Weights of a small encoder-decoder audio transcriber: encoder width 128.
Rows from expert 14 of block 3 of the audio encoder, named by matrix and row number. Rows with one number belong to one neuron. Each number is 500 + 25 x the weight over the matrix's rms, rounded and kept within 0 to 999. All counts start at 0. Numbers have three digits each.
# gate: expert gate (encoder.blocks.3.mlp.gate, 16x128x128), inputs 0-63
# up: expert up (encoder.blocks.3.mlp.up, 16x128x128), inputs 0-63
# down: expert down (encoder.blocks.3.mlp.down, 16x128x128, transposed), outputs 0-63
gate.1:464510501491469494507492512536475524483510502542508491519502479509458518527439480528541526508505507483478505461450486504558479492486472524521505533556445511513516551487482529494534456517493502
gate.2:525512533501517484510539497507493478544515495528526493515516500509533522469512533519487519527505511531443459536487497465511512507495553527515533498516548511495453508553500522478507509478515501
gate.3:477513469504478492495527489468501510542538461452481496518482531496492526488510513473477507497540460486485438490482504482529523515491499484467497543545543521537487479495527559492545483528496509
gate.4:487520484515495492463478450499505504522504499509471487512544525467527473513517456504523510527490507535463482487513511524490470442501524485523497476472515467485512535483487555517528435496526512
gate.5:488510484476526485502508483515530480492496511476482509528473538513484535483495512489446477507517528478460506490512505496502469499531516514494508498537456536488484467453485505551465552502455507
gate.6:535478536486471458464529506479471482503557520509513536461496473552476471486495542491508534501544494484504518423497508528509500533493508524541501502467473504486486492536479485488499487474504447
gate.7:486493475499552506482504526467467516488515529520478533523536544486478488513480486548516503535515471541461457495533519496546490483522513532499516470543491482435514480519475503483506505528528520
gate.8:474542495542506493459505504424448472520533503515511506504492459493514511495516535521491479467514537525451490500494500464499478485484523495535462496489505531465515511464488519519476511496479487
gate.9:535470496465470514477505519521503459509454481541513478551469462498480513494466525538533508452479464510553487527546459485519460507484477490483467521485558520554506494498506483513537487490553467
gate.10:499485432501528515453481492465490472476504509499488531500487469528494500505488523531527538506559505474537508464538511536487479533543518484478489500473516499500507514493511508545477506448493509
gate.11:513474467512458497512507473506472458479472470478491500506478488537514489482482509480522502517527462521518486526514500509497477525500513512495493471469494503478484499457468499528510514512500496
gate.12:557499511521484500505478466487485462511487540509478527506494497452456512449470537472500460513539527484479488499523503486512494424454481515543511542457548510542513502518506506498523455479532509
gate.13:499505496506502466525512527497485533502501540488479507534471516476492507476478527485499487515469530502498494499545500494531494479532471465504483494511539509534504514463521478481500488471529502
gate.14:528488500461483514481496478495469504508492471488542464509509475469509488519511485532509499510496498495516472451499556479472467498512508450489445498497471485499516526524474492541513489524486517
gate.15:520469466508489507491487538521500489516456526488546503514542490517510510528515529490516515481520508540494487456521488508487474516502520492505468534474476524484466523538478497527538523540521488
gate.16:532484506483487488511508516513477521456479525539470445548511520518526490504516479544499517505514477476495468498488530512485482472499494447523517479516517520500489492494483468492484534478518471
gate.17:500492463510450528506533493510544545507506513499530522520545458497452488494515512494496501497466536448486509503526460493502492508482465485533538501456482502503487506490509519537523506497545479
gate.18:483519498470524503462525528480509487547506540501517454504477515489505449481490481511462516437489505518525440489495488491552505513508524472504504536472511473471523525535472525478497483441457485
gate.19:512470515502515496505520476488490486471501505484514497499520506497488493474509506494495510525503528495520520508496499523543517489517530528521525504505489487526486505496506536501476491490475508
gate.20:503523495523507467475508518501504469472495499513484529474484521510506514517515469513449490469512512487468480491476493487509496516505479490457471482528486469485482511507492557534490522481501494
gate.21:475507525518506484492531537495538500488508515518496508528498523473511494522489490516502485525488515531510490542547477456448537482477535521481510505475521482481522450510502511489526514520482473
gate.22:493508476494515530482517498523488508524485524488511499515558501517490506512504512519537488506446469513489514480428482477496507434515442477531518513496526492464516539523516548489487481487562559
gate.23:520528475480483499501488524503507492460492463507486487508505532462493478464516493504479525479548463475479481498502519561503522538509492540521502473529520499494525494516505545509495543478507516
gate.86:535526550531520488480471510499552560519508492506518445463522517494477496449477523498521497506554503496482507525495520517506492479513472484492491532519524519517517485539503470490454511508499477
gate.87:520561471525510477460517486546525564493518483471540516526511511461502523511481531504497514490504478520496552484514522520540489488493451499531524516525528503499535485551487485489463500534544498
gate.88:499527501507488523477514510468539496501517493432462496478512496500513494498486484495489480502515488502506478494516486531480501488498506497514479531476528503512529509521521534520505452504516506
gate.89:520504506515527490483489454525517494501515523467504491504442518520459469516515509534509494512521505500473492476491526490495473498494490514514486521474500511511521477489518504520482506513520525
gate.90:521475510507550489533496441427533477519476548473474452522500502471458458478426494559530498543493491502460445513487484497491561462507502495477476468547538492464489527500461487456480523492470492
gate.91:499478476490465483469513497458477481454511499514476477492470498502480520495501490496461461530523464507514484504462498480484446530511456525522533504496508555524474486501512499497526478533455509
gate.92:489529513502533523500523505473484496493492473476522489477499493522484491459475540530504505509515488478495507562477478478514479492511521503490471460508539466520520523485532492527495489482492498
gate.93:480517513512522521519480512473485519493538459528521491496527504514547478501544519507482495496500500524484556524486537513497495504500510488480520553421473475492532494476473571503534481533526461
gate.94:510483442564475537518496458489508513507511475508497529475539439485519501506516512522468500514502505520471556440524512544472552517492504506530468498461490476516497524487485488527538517530520474
gate.95:452490532530506487535513458537523460521483485489489550535538524462476466486501503503505494510500486526512489506528487451496515496508547508524451511554516542545523499544498486513463429516483496
gate.96:527479455503478476477436479452512498526485486544488482507512460487511470524513468495478509504544520541486440521506496508512529460487470477505523491542461477518521478474487492491476480518563500
gate.97:478547483545486483512555498517498540488470464441517536495599530507528471541508519545548530484512543535539487476508494473488571505492460472540495482478487483484492470494460510547528521490490489
gate.98:487463502500530500488509487480519470532480533518495454529466553507511527537503499528480486514500475478510538519481495471463507482518507496480456488519474473531494510544503535464500506481504478
gate.99:517472503479521525474547485437530518497518518508500476508503536516481465525507484474509479514512492491489541514516515485515471493475489525490482546516486532470510470503480462494497508462510475
gate.100:498531502490456505515503490522506525503464553500515492519500505513505516471539453477517503516481503509515524498509549515501520484457525487468484472468514494453512500481533465529505508487504529
gate.101:465520491509542477497500463493502509513493506511509528497508538500497475479456537480512501485494524522491504516477491516529493526520518465479501494482523508511511494484487497495514508508488511
gate.102:472509497500544473516499508500503519517552506512506474503495484507520496519494486501503503529492483505520513515491526517533484520515514508474512530512533512516525501444496499503509494487553533
gate.103:497534486483535546501505517526501546526463553462490479517509460516513531515492470486480491477497472486458491485502529487507512505509461533515493463509520525468483512471498489511470486466491511
gate.104:489514461569518513482528511477507513507502484475468516528457492526522482509479493506498525515544552445498500525496537468509515528503501506462483500476440515491497481478475494529517486532515488
gate.105:520463502497488507479487443502507498463519512487533474479489478483460499497489450484514486518527508534499521504500512524521534484510490499490504562530486486499547506538492501520463532474505454
gate.106:513539488505469565529473546477510486497497480509469497476488504534500526547497505511524512547479484507510467484472522527507517505487547491535524499490526482459526523507505499506499520503516485
gate.107:489507567492488517525522503540519551480525477482491483483529505535483551530529528452456473500518495497473463506463503427528450482501487504516501529494481524500478524506465472475533526489497494
gate.108:492515528469490499498557514487482524513488490492504528495490529460521525480498528506515541462514537479498501511507497538510447500496520458461496500493492517462493472495468567451516531490523460
gate.109:498481483520521534513488445508501501535539535487479510472505507490462515480496488469517556453505514482489517447507527481461464472522487512479491493521522524516477485520522479484503497514510485
gate.110:545470453497442511512446485520576509512543497527483482524543521437499553502526521549514505503492485463505520513475507446455534519504518505499521507455517538519510503499518534510507506513538491
gate.111:480501464507504435480474476474457511530526535482462489517503486482486479532528471442464514494505499483465534528518537531510490510502487489551494485477471494481487492479531529502516513506498474
gate.112:535495529529514505538496486445501466513512551492515509482496526494497485445528480478507460529455497516470461485493539541508490481479472540472485523522455469495474458516477505471496509528527521
gate.113:516483473500516483467509494506496465503524510487471477514522492485509469527514446475489460411497526478496493482522507525491510522490477517525464480479514506498479460459525532508539506499509480
gate.114:529479458488492489451466512496526453455480515484495530512464562509477488532432511534515523478501515526535487531499488493506511523549522499508482516493531541490474503470520480478529486492476507
gate.115:522513437501503494511542561515505497489500483475536503517496494488520507466498516462530471471511539522526541525519497529481450538485524486500511526488465511492502508478511569502518490494507494
gate.116:459544486553491515546445476496484485458528519505461487484491496544513476545512522524532498465498473526487482468522492476489475494532510514505477500521519564500437551522459503510566493505523548
gate.117:495510520490500541494468524465524478509483526470473501482512498527517518485499514450514546487525550535507492485462442483469512494484531521543514513485507498479464528485467475533557490506506473
gate.118:472468491505496504490524530519494506494494535517509510471513537497542528447474506456497520476541487514533458484481522514494496507475492486509472523451520544481505473510533473505520490509473540
gate.119:526516533488489527501555517482493501501520555482512432502524518519467532516492519492501461545469514508547555497513498465453487571504499499506498545496466515491518466513470478459549526511488549
gate.120:475503516546488502538482503531520480503524502478471586501524491493561510506507489499511509505554498485536520527477517482503515512533487507466484527460478495510498482544461466483522556522506519
gate.121:485490503476488497471506511508511534526516494531517548479521497503522480494510478518494457513502520493508505488504517512495499450522492508528466502508518524500511503536511523503537501499516507
gate.122:546474494517529493494526514464503515502485539500437512513449483526518497434554477520513445556534517508473512516480467542503527553450500508505447480458461511528533518460489523521533525469470480
gate.123:486501485504494485459499518535521497529481514488460508486512501536481488501512510508526453535528508509519541532537509517531518473557505480504503495507543544514490528524477518510495439522487492
gate.124:468502513462472529527456555487460544513487453506552496526533472489514504504489494533569461534501526486538500516501529505524505456556485524505494502480519472487505546481511504464511441484550513
gate.125:539523529481426499496523532492490470481474472460474491511496477533473534494514484490489558523531459492502455499514509483506508524483484533490504472511537497500458477499524473502505549513527534
gate.126:489494495531496501505498533501517482481502567515506512523523526487529462526545515502476486461540443481507507498531468504498521450484489504507485448508531515465459478496528503486492525517533479
gate.127:533506452481487501505516516524547486510504478502507516474504482588556544504482547490510493501542490507496489493504490561510509527501488475483494461489522504465528503528487476507472487516550509
up.1:540502433486491496471509526486527534496483486519491480503551493487547516495536487508489481511452452505513524525530540521478505530516511487528486479440558532413513477462470507501485512498496454
up.2:504544515514536504504485470484504481523504470503542501498496517532549492460528509503461505498507550460463513490488502528499532486511542519523496525512514523529457483550490471483509505480492504
up.3:475468447498473538522488524487585503516524484524524533467556504469456520468485470493496503516495507491494497526531506483491521504476505481493514541509495515524543499502498496505471488506531509
up.4:476534513528516450525501492499506518480475491487472514499505462471518501466506481511501497510467512537470505520480511486471485494517523533502498494502464494492486492489522561526490458478514464
up.5:485473503522492489558478493489467505525502500513488476482510473477501462512529498494520495492490513514525505518492505490509507496479492514495490558467538463516491552544548505472531476483514497
up.6:462527508543515484495493467547514520518429476448506496532485520481531537524511511488462479520440470495512505518505469476471517449498487484482521499521503513500494519479527499455492500505519527
up.7:494471491492485498520556524483504499502486506501514517508538501474474524478531514545506504529508480497464520498494546522527507466521512516486494516503477484483502510551418470513511470546473524
up.8:534514514501503486518542512508537485457469442439472503468499500458438535492476468447465520483475495476488498488481466517525484491493522531546493506511510492524498509486494491476460480487495508
up.9:475435493488510542453519562520510557476482502522488520521502512497471508526520482498495540506468458488496489494519510478531510538484506477495480491500498500479505481504504495514464521472529475
up.10:510486508493497512483538490482509493517510557500505485522500506495475491493542527484508491590541521498477503509522512512540486503475499524513519518478571469498492509499517516516509524465439502
up.11:506529521519530499462496487534544493500521515460507507515491542479491510528498508500520470445486527485502517475527491502536500510489501504516494510521503498488525479520527508423506505513495486
up.12:474498511487519505474565543528485511532512482549555495465504524493519477525513499486497537487535466525502527494510446490505540531487551470535480487481522442456460451511554504491441504485495484
up.13:518481507516532491504460516484498500537490484519531472495505525483483493480517530501486463504471507483514504473500483511486516494523483533487492481481533484484503517493472454495495481530541488
up.14:486505516520525487524525495521537485477516519471463484493500509525521537503523507504476521520515510509490491513487506441468504517513531514490503493522494489498510497485504515475496470471498511
up.15:471571466516525467531445499474543519517471498500512517454514515497483493484469525478504477524510517511546495518485497480504482481541490536514499521538542493466509525468512499505494478474514473
up.16:516534526527526480494497538497486496461521480479458518528496429505459530530439520476497481483510512538506546523515485502512511503504475486518476523463485497536526476526458488489510492512502514
up.17:499512448507459516493534527503527533520515508521491502531544462527441524521476512484510528518467542477483517500530447504515499504486482530531549506487453484494509508473515495497540505473530470
up.18:504471483500491508492505472517487482489506525523480466502496455535543487504523495489436501484510555523483467516461490520509478488498492501522518505535487494498508521500498491459460516509513503
up.19:524497522500522484474505492504485498461507505466513508493509526527491514452497507483493509500499499512523505534482493488523499513521509513537516520472507497540495499478495527512511493491511501
up.20:471489470518479482506476544515491476499515505513489531438506494535489493485506487475458503481473523505494520506442475492529497525553509514487509513523482478485472485502523516506523517506528536
up.21:540491505485504513504502468523466508497491487474473515510515509524475483440500535482507521505511496493474509462447545548556487497510430504513498477519504507529476531514502492507489488505512559
up.22:489500559510516508485479483491528525474492450552518483511490571471540463540497517526488549505536501468515517470547501496501506510490580469478476501543488496495489432466494498483508484507460461
up.23:496520498484509514542496523468509510508463491479508492507507467525495508537448561476502510537471484525484509541527509505517471459491524472524489479492475471496536530500496552503461506476484486
up.86:476453453458486457528537505487457423486481506469509547527476474487505484535499467476476479478451496499486510474545511481511499513482533499482497510493490470508474515473504495500548486517509533
up.87:520562489494517466476485477567523521491479473488525510546530510476486517518491444475461473512524507474456532453533517503519478497502488527526514479472533508526527457520512450457472479518507507
up.88:480492503539499463524514505503506521518473505488497486472500497528509475536521490434455494489524519517498503504503496505517493509481512440483471493510462486504534477530492514487495513495509492
up.89:500526467479542499531511483508477525493510487432502508512480513557494502529497505503497485492522488497539505489523509515448502484483516501487521505522512489524501486477523483518496477469502521
up.90:526527489493472480415512528469500544490494474501517512466488507548507524564518460509510554502537516472499488494468459517477514533482465528500463503473535507536536463472561505511481502493476469
up.91:506502490466446492454515486484473501475491527511469473497509494515479518493487529501465508547512467495477480493488482481469473521503464532543532491504537534490483495513514500506487463504484486
up.92:496498532485472516519526506502467516474469531460524493474489510461450482468516476501516515514482507493498471515465496480508471489476517528524462539482505481520522500481500546492495508534498486
up.93:488534474489501472527500501508528498485487470505514532516521536463569477425517495456458491471517485535514501461524550515514494470465459486458504518521424505495499506476498527447476517497504487
up.94:517463521578504480510482508536513515518496503495484508484525511484480487546474530480477496507474526488482514511500514539501467482496502498558477548470544452528502535520491431514546480467497506
up.95:467476453517433515505519487513521481499494486482511527556525493461495530474503485503449515537467466473456440479492526509527500534559515482523463557588486506483519483512507511512493505502506480
up.96:516517564494501535507503484518502495484503538447494493483496534524470510489458514469549499473446462493503533481495540490525456515481503510492471536489539527496480505436527517491505520541460503
up.97:532459487508512528470461505487493510479499513500515511533424465514442526465481471509484462509474473407534481507523492511484485482484490521453528530510512531550474515480510491474486537498556532
up.98:522483509502522487499463468495502505479497487512510487482465543489463484501493458479493479504490468489477461535506527483488487489510426495530487473462532438493535507482496493528468499477488522
up.99:496514459519472495519474452531481468517470484476510542492517485507520514456500525502502526497492558479509469497500504519543486506520520485506502470497524486522482543481501497519526477535496521
up.100:538467513488577535505543502471538477462478463525507506491470502497486504510500565498489504487489475491499506494519473498462490488523471494514528497526528486520512514515485523479498510523484452
up.101:487487507517522515504469495511506496478483523510503502508481547447498472470456490495539493524483489486459523489478500539494503479537479478531518523518507515470536530519485512486480497499476529
up.102:533503504525449499477481478495518481486466510476481523475477503509496510516489526469502495475482519506499492488518507469493502481499508500523486457491496482460500501555484522496513497500462475
up.103:548527504485528498512486498515510506493465463501497480420504499512493515525500523522514539453498518478475469478474554501503504545494506489512525472487531500447509484517518516494530483520487522
up.104:495485442532493524501519517477533514529487488515469490509434482518543484484492510534541504526525520476523484545508509473514508524486510536475500494476467499500518514490462492522531489523529498
up.105:461546516505453503473501520473479511506498518485503490516510494512537504479495500538516499483498487512487524475524501499523470485540529508496432468447501504474516510533487508495524456498470534
up.106:453499512511532486503484456503503516527491473479517513490520495482530493460487489469474492463523492497480491517566509460503470495482468472460488523497464494515473487502481512512518480501508521
up.107:502513469493507491544483476531512524555502480522480510472554527458522515503472503511487509502535495482515514502492504558505506509447534479495499494433460542508532496504466503572489492433502475
up.108:480482513516484458463507475506530533486538475468505530556471573519516495442471482508512484465544453485498509455553553484498471526486485449512479459450507507514517485553437504495549481510555483
up.109:516528530529492484509526535522470453492490521465515537466515521573517472528509519505502477580467469515558543528474492518543523488469507456498500483466474494484505489518477472500475520483502484
up.110:464512525496539506467515495480454502478503509518486512485513479543493508471491423503505527540485529465495513543496503539531476464508504495537493475513463476442458505472453449509474515485473508
up.111:497450511471484553518506546541516494459476476483491538483480507505497503477501505578526490524499460507535469473468434474487495471500487498497476562528530485531511511499468483504486520539484524
up.112:464507471483496527523476471538479490442516457494532515488494513516522520538494529509531517518520459506467458511499456473502496486551524497488486453505539513482494539509507481516470481506493481
up.113:470515533510482510548492475481525498491473487505496515493480517484483502475472492526488522537493497511527510522467478476477508473514568491463526522523511518500527524562507490526465488500493496
up.114:480532547513497484530523470468502558554534495508485479505510503484543534482545519463545447505483477481494519503518508510525525495452491492515466473519498496544531487522474494514466522507517506
up.115:449491546540492493486488464482521511506504491534465501497525478495506483501506499517494535519520460522510508472528533484529512511476475486529515470483511499468488507513489458505459494489470518
up.116:501458489474457509463531514548506503543434506479546503501508519455482509455476486485499519504500476473543526520498508535493516532496513467472518494487501448474550452499570490466451499517450476
up.117:513481505489474498520523489508525475473508554520509520530495526464494497510492488561470487519485533491503496499493466474490484554483492480457558553481478490500524486456513501480480484495472508
up.118:476471468507494482511528540521492477494477459496479525484499507497553521474473489514474503461529477507507458503517542537497488518482517499490511535483487562519524466505522490508518527474479540
up.119:446527467510504490462418483533503529475507495477518493506468499510517506510522532532540508472502489469460474562487500483519476511477515479558487509502533490499493495510548507507469506422492512
up.120:503497508459484482445501504518490537525505491466545448495475505490444506489511547497445541475494518512471449503495497507512469528480486490516503467529513519449512495486479531505522488502496500
up.121:485493535490501512486528502524528487502518513533489537473529483477520508504527478495462484513491528491509504505518522526472482483488499480525478483526521492484498505502504488514516479489504509
up.122:487471505454536518487514477456514449552474486457486453474517502515476502547472484485501466512392508470394495514488514511480502482490561510479454485502496481480509495530501476497500446472473508
up.123:543496504446542512530511461466470496482503465530504485516505507526505531477525483540484486550512483487503494478483498484464509498452502533506511477537473462454465498500529449503486515481503525
up.124:500507546497494537484548453495479497521506555493506472492533503529498511470518545525524521504487515433470487482483524457448501487517527438533512497509522541567467504589508471495520510510491554
up.125:471506485528505540496484459503468553494533584504537491475527490490518467512435503511511453458477547523510519513496494502490483455519530442526498527504476494480512513449484530498509489551457454
up.126:522517507466511509490512507501488517521495442497481485463473491504459550459464501454538504531464542520503503507460550511520473549521510482493526540493492490522533513516495518527506469470466502
up.127:486483500452481474465535508526495482529520471534497485497536508531544574511501526467486485504481507516499472451454500510486483487505519497524497477518539479493503500531494462491500532520550481
down.1:490480532497499522521550528476495487450500469512536503521492465480482504476495545449451518525521478494450488506509481504461488484516535478475509516539474451504513496478495503483528475490480456
down.2:522464523504486494486523505494466472461520525508512509508483468487503491556470474506525470525508533507500483488483469541558523495498517511491535531557519518459502524449509515522505513491539464
down.3:529489498522498477508473505484466484481488488479512508448490531461471448564509484528517466516493491482511513462485484538552505491548519508496505501467480486494495476497520488448486504497528487
down.4:494477539517490516519486486491471551518494499502496498496582501494515552495477509486519492516512491506494583473435490528482504472518495487491512494494530472526469500510492540487483496481504474
down.5:503518456517498508531462529496514516486478502493485491546468460480472477488465526492479468499525526504485516483525472514499488546515510539451517505484448477479512476473503476490479492563525486
down.6:500541507464514514484466515502507483499485513540508516547520481514469518526564494500478534484554527510434529500481492537534509486494517502516481519456485484509533509525523521479437465498494501
down.7:485527524499527543501527478503494531489523473462524476496527525502507503505464526461491484523505476566485519516517526482542517523530438522469533529478481471481474493497517513476518467465487509
down.8:464504531484499508500527499492510483474530503514531459506479535535506475514522522550488546485485491484503466475552502519487518493542503437538475535497535462492479473539475500494493444520537483
down.9:504495526533479531521549521442537520508516545491454495474507559476483500483499532489528461486488476504471465465450470469524468480502524497483487514520475543524501506484510519444563474499526521
down.10:498549469512480458503464453476490498494532479512461507524509509485536519461462465534478504456505519495503482487479517495454458494505492470504486481465499538493477490500545514482474465517481473
down.11:511504495511461490512513488498483516484523492511516500486485498473525461488503507498474505465481461477493487517511494516500497497480528478450485483520532531527436480477480532531494506477529524
down.12:490503496519513552501546500489480509536502536489523483537487505493545509482522550518450476511431450531492512459512524501478538533497450533490496517517506503544518472484516486533531474522477495
down.13:494539500475504512470489488482521531465494484463473554494563508496468514500525529502516512489512503496508518510482476513471490491546502513470483507544485503471484512522472503509504511498514508
down.14:548516557522460487482516514510461518508524500482524542498486525511497505523473498487513478506489485487559473486520509459479522513487479530504544500496514463529506507455456517511527481504494512
down.15:504516529429493506486450460529518527538486477525521495480484478537519474463535536547515578502467525498507541496491462509521499504507504538526492511476475497522487459495527467498525488510509506
down.16:506532485492512543518510534509478503523517515456514491532500499540514533497487476538501486487482491497531543499435522508487501528509483514526552520518466477508464487486521520479490530504500508
down.17:514464510535493489498524520533537519532479513543538520473485483522496501483500473533530501538480507488487480477501541497500550491469494505476553525481513476460464511474533478548506488506480498
down.18:513508491510477526488506478497503502535493450508505547484495502520484511481491519504497556497500476495494516498512524505498458472497487510470501506494482509513494471509510526528511445517535552
down.19:467467496489501480504505533475547515533499515499504489510485476482507527504478512522478492497513445490524492507448502465521477484512493484505501468512461502522528497529473528491522509467482507
down.20:513532497500504511502499474508527481503492519514495516526519479527451534471485481534513539525511537485488503501573487495480495503492470515492499493481455484476496543538511478514508558512526482
down.21:520489499482494505455548473531459504466498542524522486527507523503480527501499533503499536497463492510517488521552497505479468523497554557477530453513529487500547489490538509533503541477500528
down.22:490544516499480513529522495498513495551468482527508505538519477544471499509494483480500508496471543482487462511504492516545460538501536468450507501467513478510527470515504498487454515490465466
down.23:547465490493504552504496509478493488494500545495494533504450490492526530501469527527509531526515483513506552495506476504533493522502510482470490538501535497507515493496533515515500522503476496
down.86:524516514531514516541514488554584461519510514542484505522528504525502516514495489515459485516536528514528455536501548441458506494529515488514508481489509525451514502491522514492474431564463546
down.87:485477525470492529509496506493481532522523544462492449524485472522486502487539489468536489521424483530531497527471492526525475540503499535469522472478520498522487512493519449514503493455518517
down.88:444501535488497491530502485478522492495501515534524483443473494479492513482496476543510508502524537538453505504478546506524487502502511533494528477532502496521470546507477511509510471520497534
down.89:511477468502558496460484506535460450517512515496484508484519466493531539520542527497534491502508507535558474499466440503514506534487466499467497497537521467467488523513516510544517474475478489
down.90:506520537471494517509531458487459542544464523514505459522525460465511499493518528474531511490491493525467494519496490526518487504532502509493507498538478524482531465479461476479458467546519456
down.91:521496523518527493515502517497501513495509518500505492504489510584556505508502469487469495490520516494501446496468475504521517507493513497485505500516497533494489511499507472480467501534511507
down.92:516501503475513562532493507469503481508541464519470499480496487510497507548545509473471496507466505507547532483493487522506490496526487500486506529482517453558508475495505453528498518532480502
down.93:451470498485508487519486518498505507480503578471509487452481474481520482524493521469514509495510518518537529511545429475524528533472481531500473471488538466514523502494507495521530510478515521
down.94:532536502494495474470485480505486516471495478488490477462526458506494512511575490477485515482480508514526476540519524499498522494508544495478515540498523465548498486516509488490503494474485486
down.95:505543472485447452516491480471546511495512476467462524494506510497520522529453487484527497490521490494509432508507476455516536479496478491512502508523508538537495505548478489491537516488498476
down.96:484487445466489519486470482509475486503465520534481501462522512526537532543507486444540497504494524482463495505495517474466494480503465519486482468493528505474512498523514508522496501505497476
down.97:501536527508445501549520465526525453501533508524500492483501473573520507499514542527559518514506470508526462533465511492526441467451510500474506513524463482493504532496518484500493470504500544
down.98:472442501541445501493504509480541505551516521462493510504467506552499463441494503486447501453518500506514543495502504510517507468490555542514488512465545499526489551464486564516531539487475490
down.99:461510432508511489502506511505503511565443520504444434483493474482500489496470538496536504508535541502500503497470529493483495521480520486486500530519454514480498541529500508501507493516497527
down.100:497515520497452452489501490556512510454489514536485490493497455528467548465544524535493511517478487485507530485514488536516507529515523476480499499462462500487440480472497499490508543464480479
down.101:504529537499504457563507470525467495481506516504515505488460460517495489507516541504480530490506481495479499502471510479479528482514519507513513481478490533467518474533527475490473476522499522
down.102:475492479484483518480511480517482504480517503469515455482513525491522501440511531515539503490508546476491480483471514489523492494528521492515483494495512553481519509489497522478495479518483514
down.103:501515523521508483537494502516484492486522506476499485501522515545535512465502551551509522487525478489463480482520510506498509498507504494504502463515498527517504525504494535524532509466483503
down.104:509531504483534479488502551517523449475497483507493542511499531514543501451502507488475504481477481526507556485494497580489486490537467485484478531483486495449489503526482482470472508515551480
down.105:548503462528501474489527530472486522485534477500530507466466479466510503472486504489533508544484504512492485550460519434508537531481503478496462520495492498491511535507470512494487520516518465
down.106:444481478460520497493524475488492498505508495480487501469522479517502501501501471502478462508498496453461506527493506475459508505512500516497476511557548466509499550526464502458479505512473498
down.107:482536484493483477527509492549509437535490465516519499509551520494515485493517545486506474456435511474494512494490489516531501458537489498499522493513478497464523549528460496486496499477484506
down.108:460505488506480559542524562467515520454494504471552471466467513485504446495457523485490494482519460496445468480480495518469454509538501478503517551502492517436492460524485506475517498552466549
down.109:470461520468502497517491485479512476488514495458493471521471462491547507480472514446491488505506495505507542483541525477482503530536494522556502528481526473517472500474441524413456472507488531
down.110:495453507473490450492539537451555510473466503541522496501494517509512533522540486481472501508469481532518492532483459493446486522475523493522523492504521545473559490505471535478532503516506511
down.111:547478494507498440489527566512471499495495470499529490453515512491474506468490554496490560476480455503508511529520535514485489569530489523484516507531473521511466559465477467506487503489520478
down.112:494493499538480493488488500519501526538499506507546504533478508520517470513532516455471482459465491504514522517501529509522507457507505514496506533546490542526454504443543440527515514479500485
down.113:494515500484515498515496502491507496518529510475483502486511471483507542509484531512553538493546496535498520490535476499508495496524484494514473494527528480482469495471505512506524518469543495
down.114:468520515490499537487524511485522532517524500525490548532510583475500524475482533528513505524500521513522502478488485526499508504518452534517490500496498495480525484472524518512509527520545502
down.115:494482485555515543552512498480491539535492502468492516502491525497484519480487533488504514529474542532521546494509495485504514507506515513544501497514527505488479519514514521483519536490487488
down.116:516532489493474437502491461486506459486521492467448491514482555486525468568536521468489477490465470536457488496517471524526537511489529519558517481540492461455532556494512507529511466472529525
down.117:478488516558518472456518502521477524522501496491457515507551521460474475540490499502496536529446487458482484498469489520476483536513460501541534490516486506489528527456527480514498489475461509
down.118:543480512513478515498520447542451514472502506521513513483535530484517537479536491466477446503485518537464438502528452527510504521490473486521523509496503455459468508507492489500508489482465488
down.119:532470506484505499515492542507508520531501516521546515508497519534469549492458523494509526543512494457527504494509527524494504509529521544479524533513506530527499500535500483506498479510574524
down.120:541507485494522501479460499501497533473483531524484484490521512556494488462483450500523485499526521482503487503513441475492489509526483501497486506491539522524424510502483494525507460527487495
down.121:500541540504529472462511464460479489504504510508520505504510518488483482509492512485498505521511503518496500508507471503528482469459477530510526479506507508471488522509484519510515499505507529
down.122:479541503528452501492520500436527516505557528515526558490499504463515486462475482535475517495510495474463479527554493538530493443497493481532480505475485443494473493521510469553483507517461475
down.123:516512490503506497524496432511488476475499506524539492451487530529508458544518535518497524490592485506508516503518485513482497533526517489518482500544501502515489506503491526514531540476477520
down.124:536496466477472457587486487504512474473502514507437480503504505502541504542536447518534441480539530515505543506473516530512487536502523502501514492479484512474503549504515472522491530493477499
down.125:532498501511512577458475499490545518484547455524462520495495469473545476526514477472523464494516508494569498497488524526485492503509512498530449502543500487487480511529462502525529484464531504
down.126:517480482510425497559492494518491487498545498490500494532545515493542534508442502481512518499527493469533514469493510519521471513496528521492500518485479483469467479483521545497522469524486502
down.127:488474479458500518533473504503497504522522510541496484550554549506471495466475510491486489475482486500489475452488500503507471459496488509538526477531448548504490479486515535509522455490504521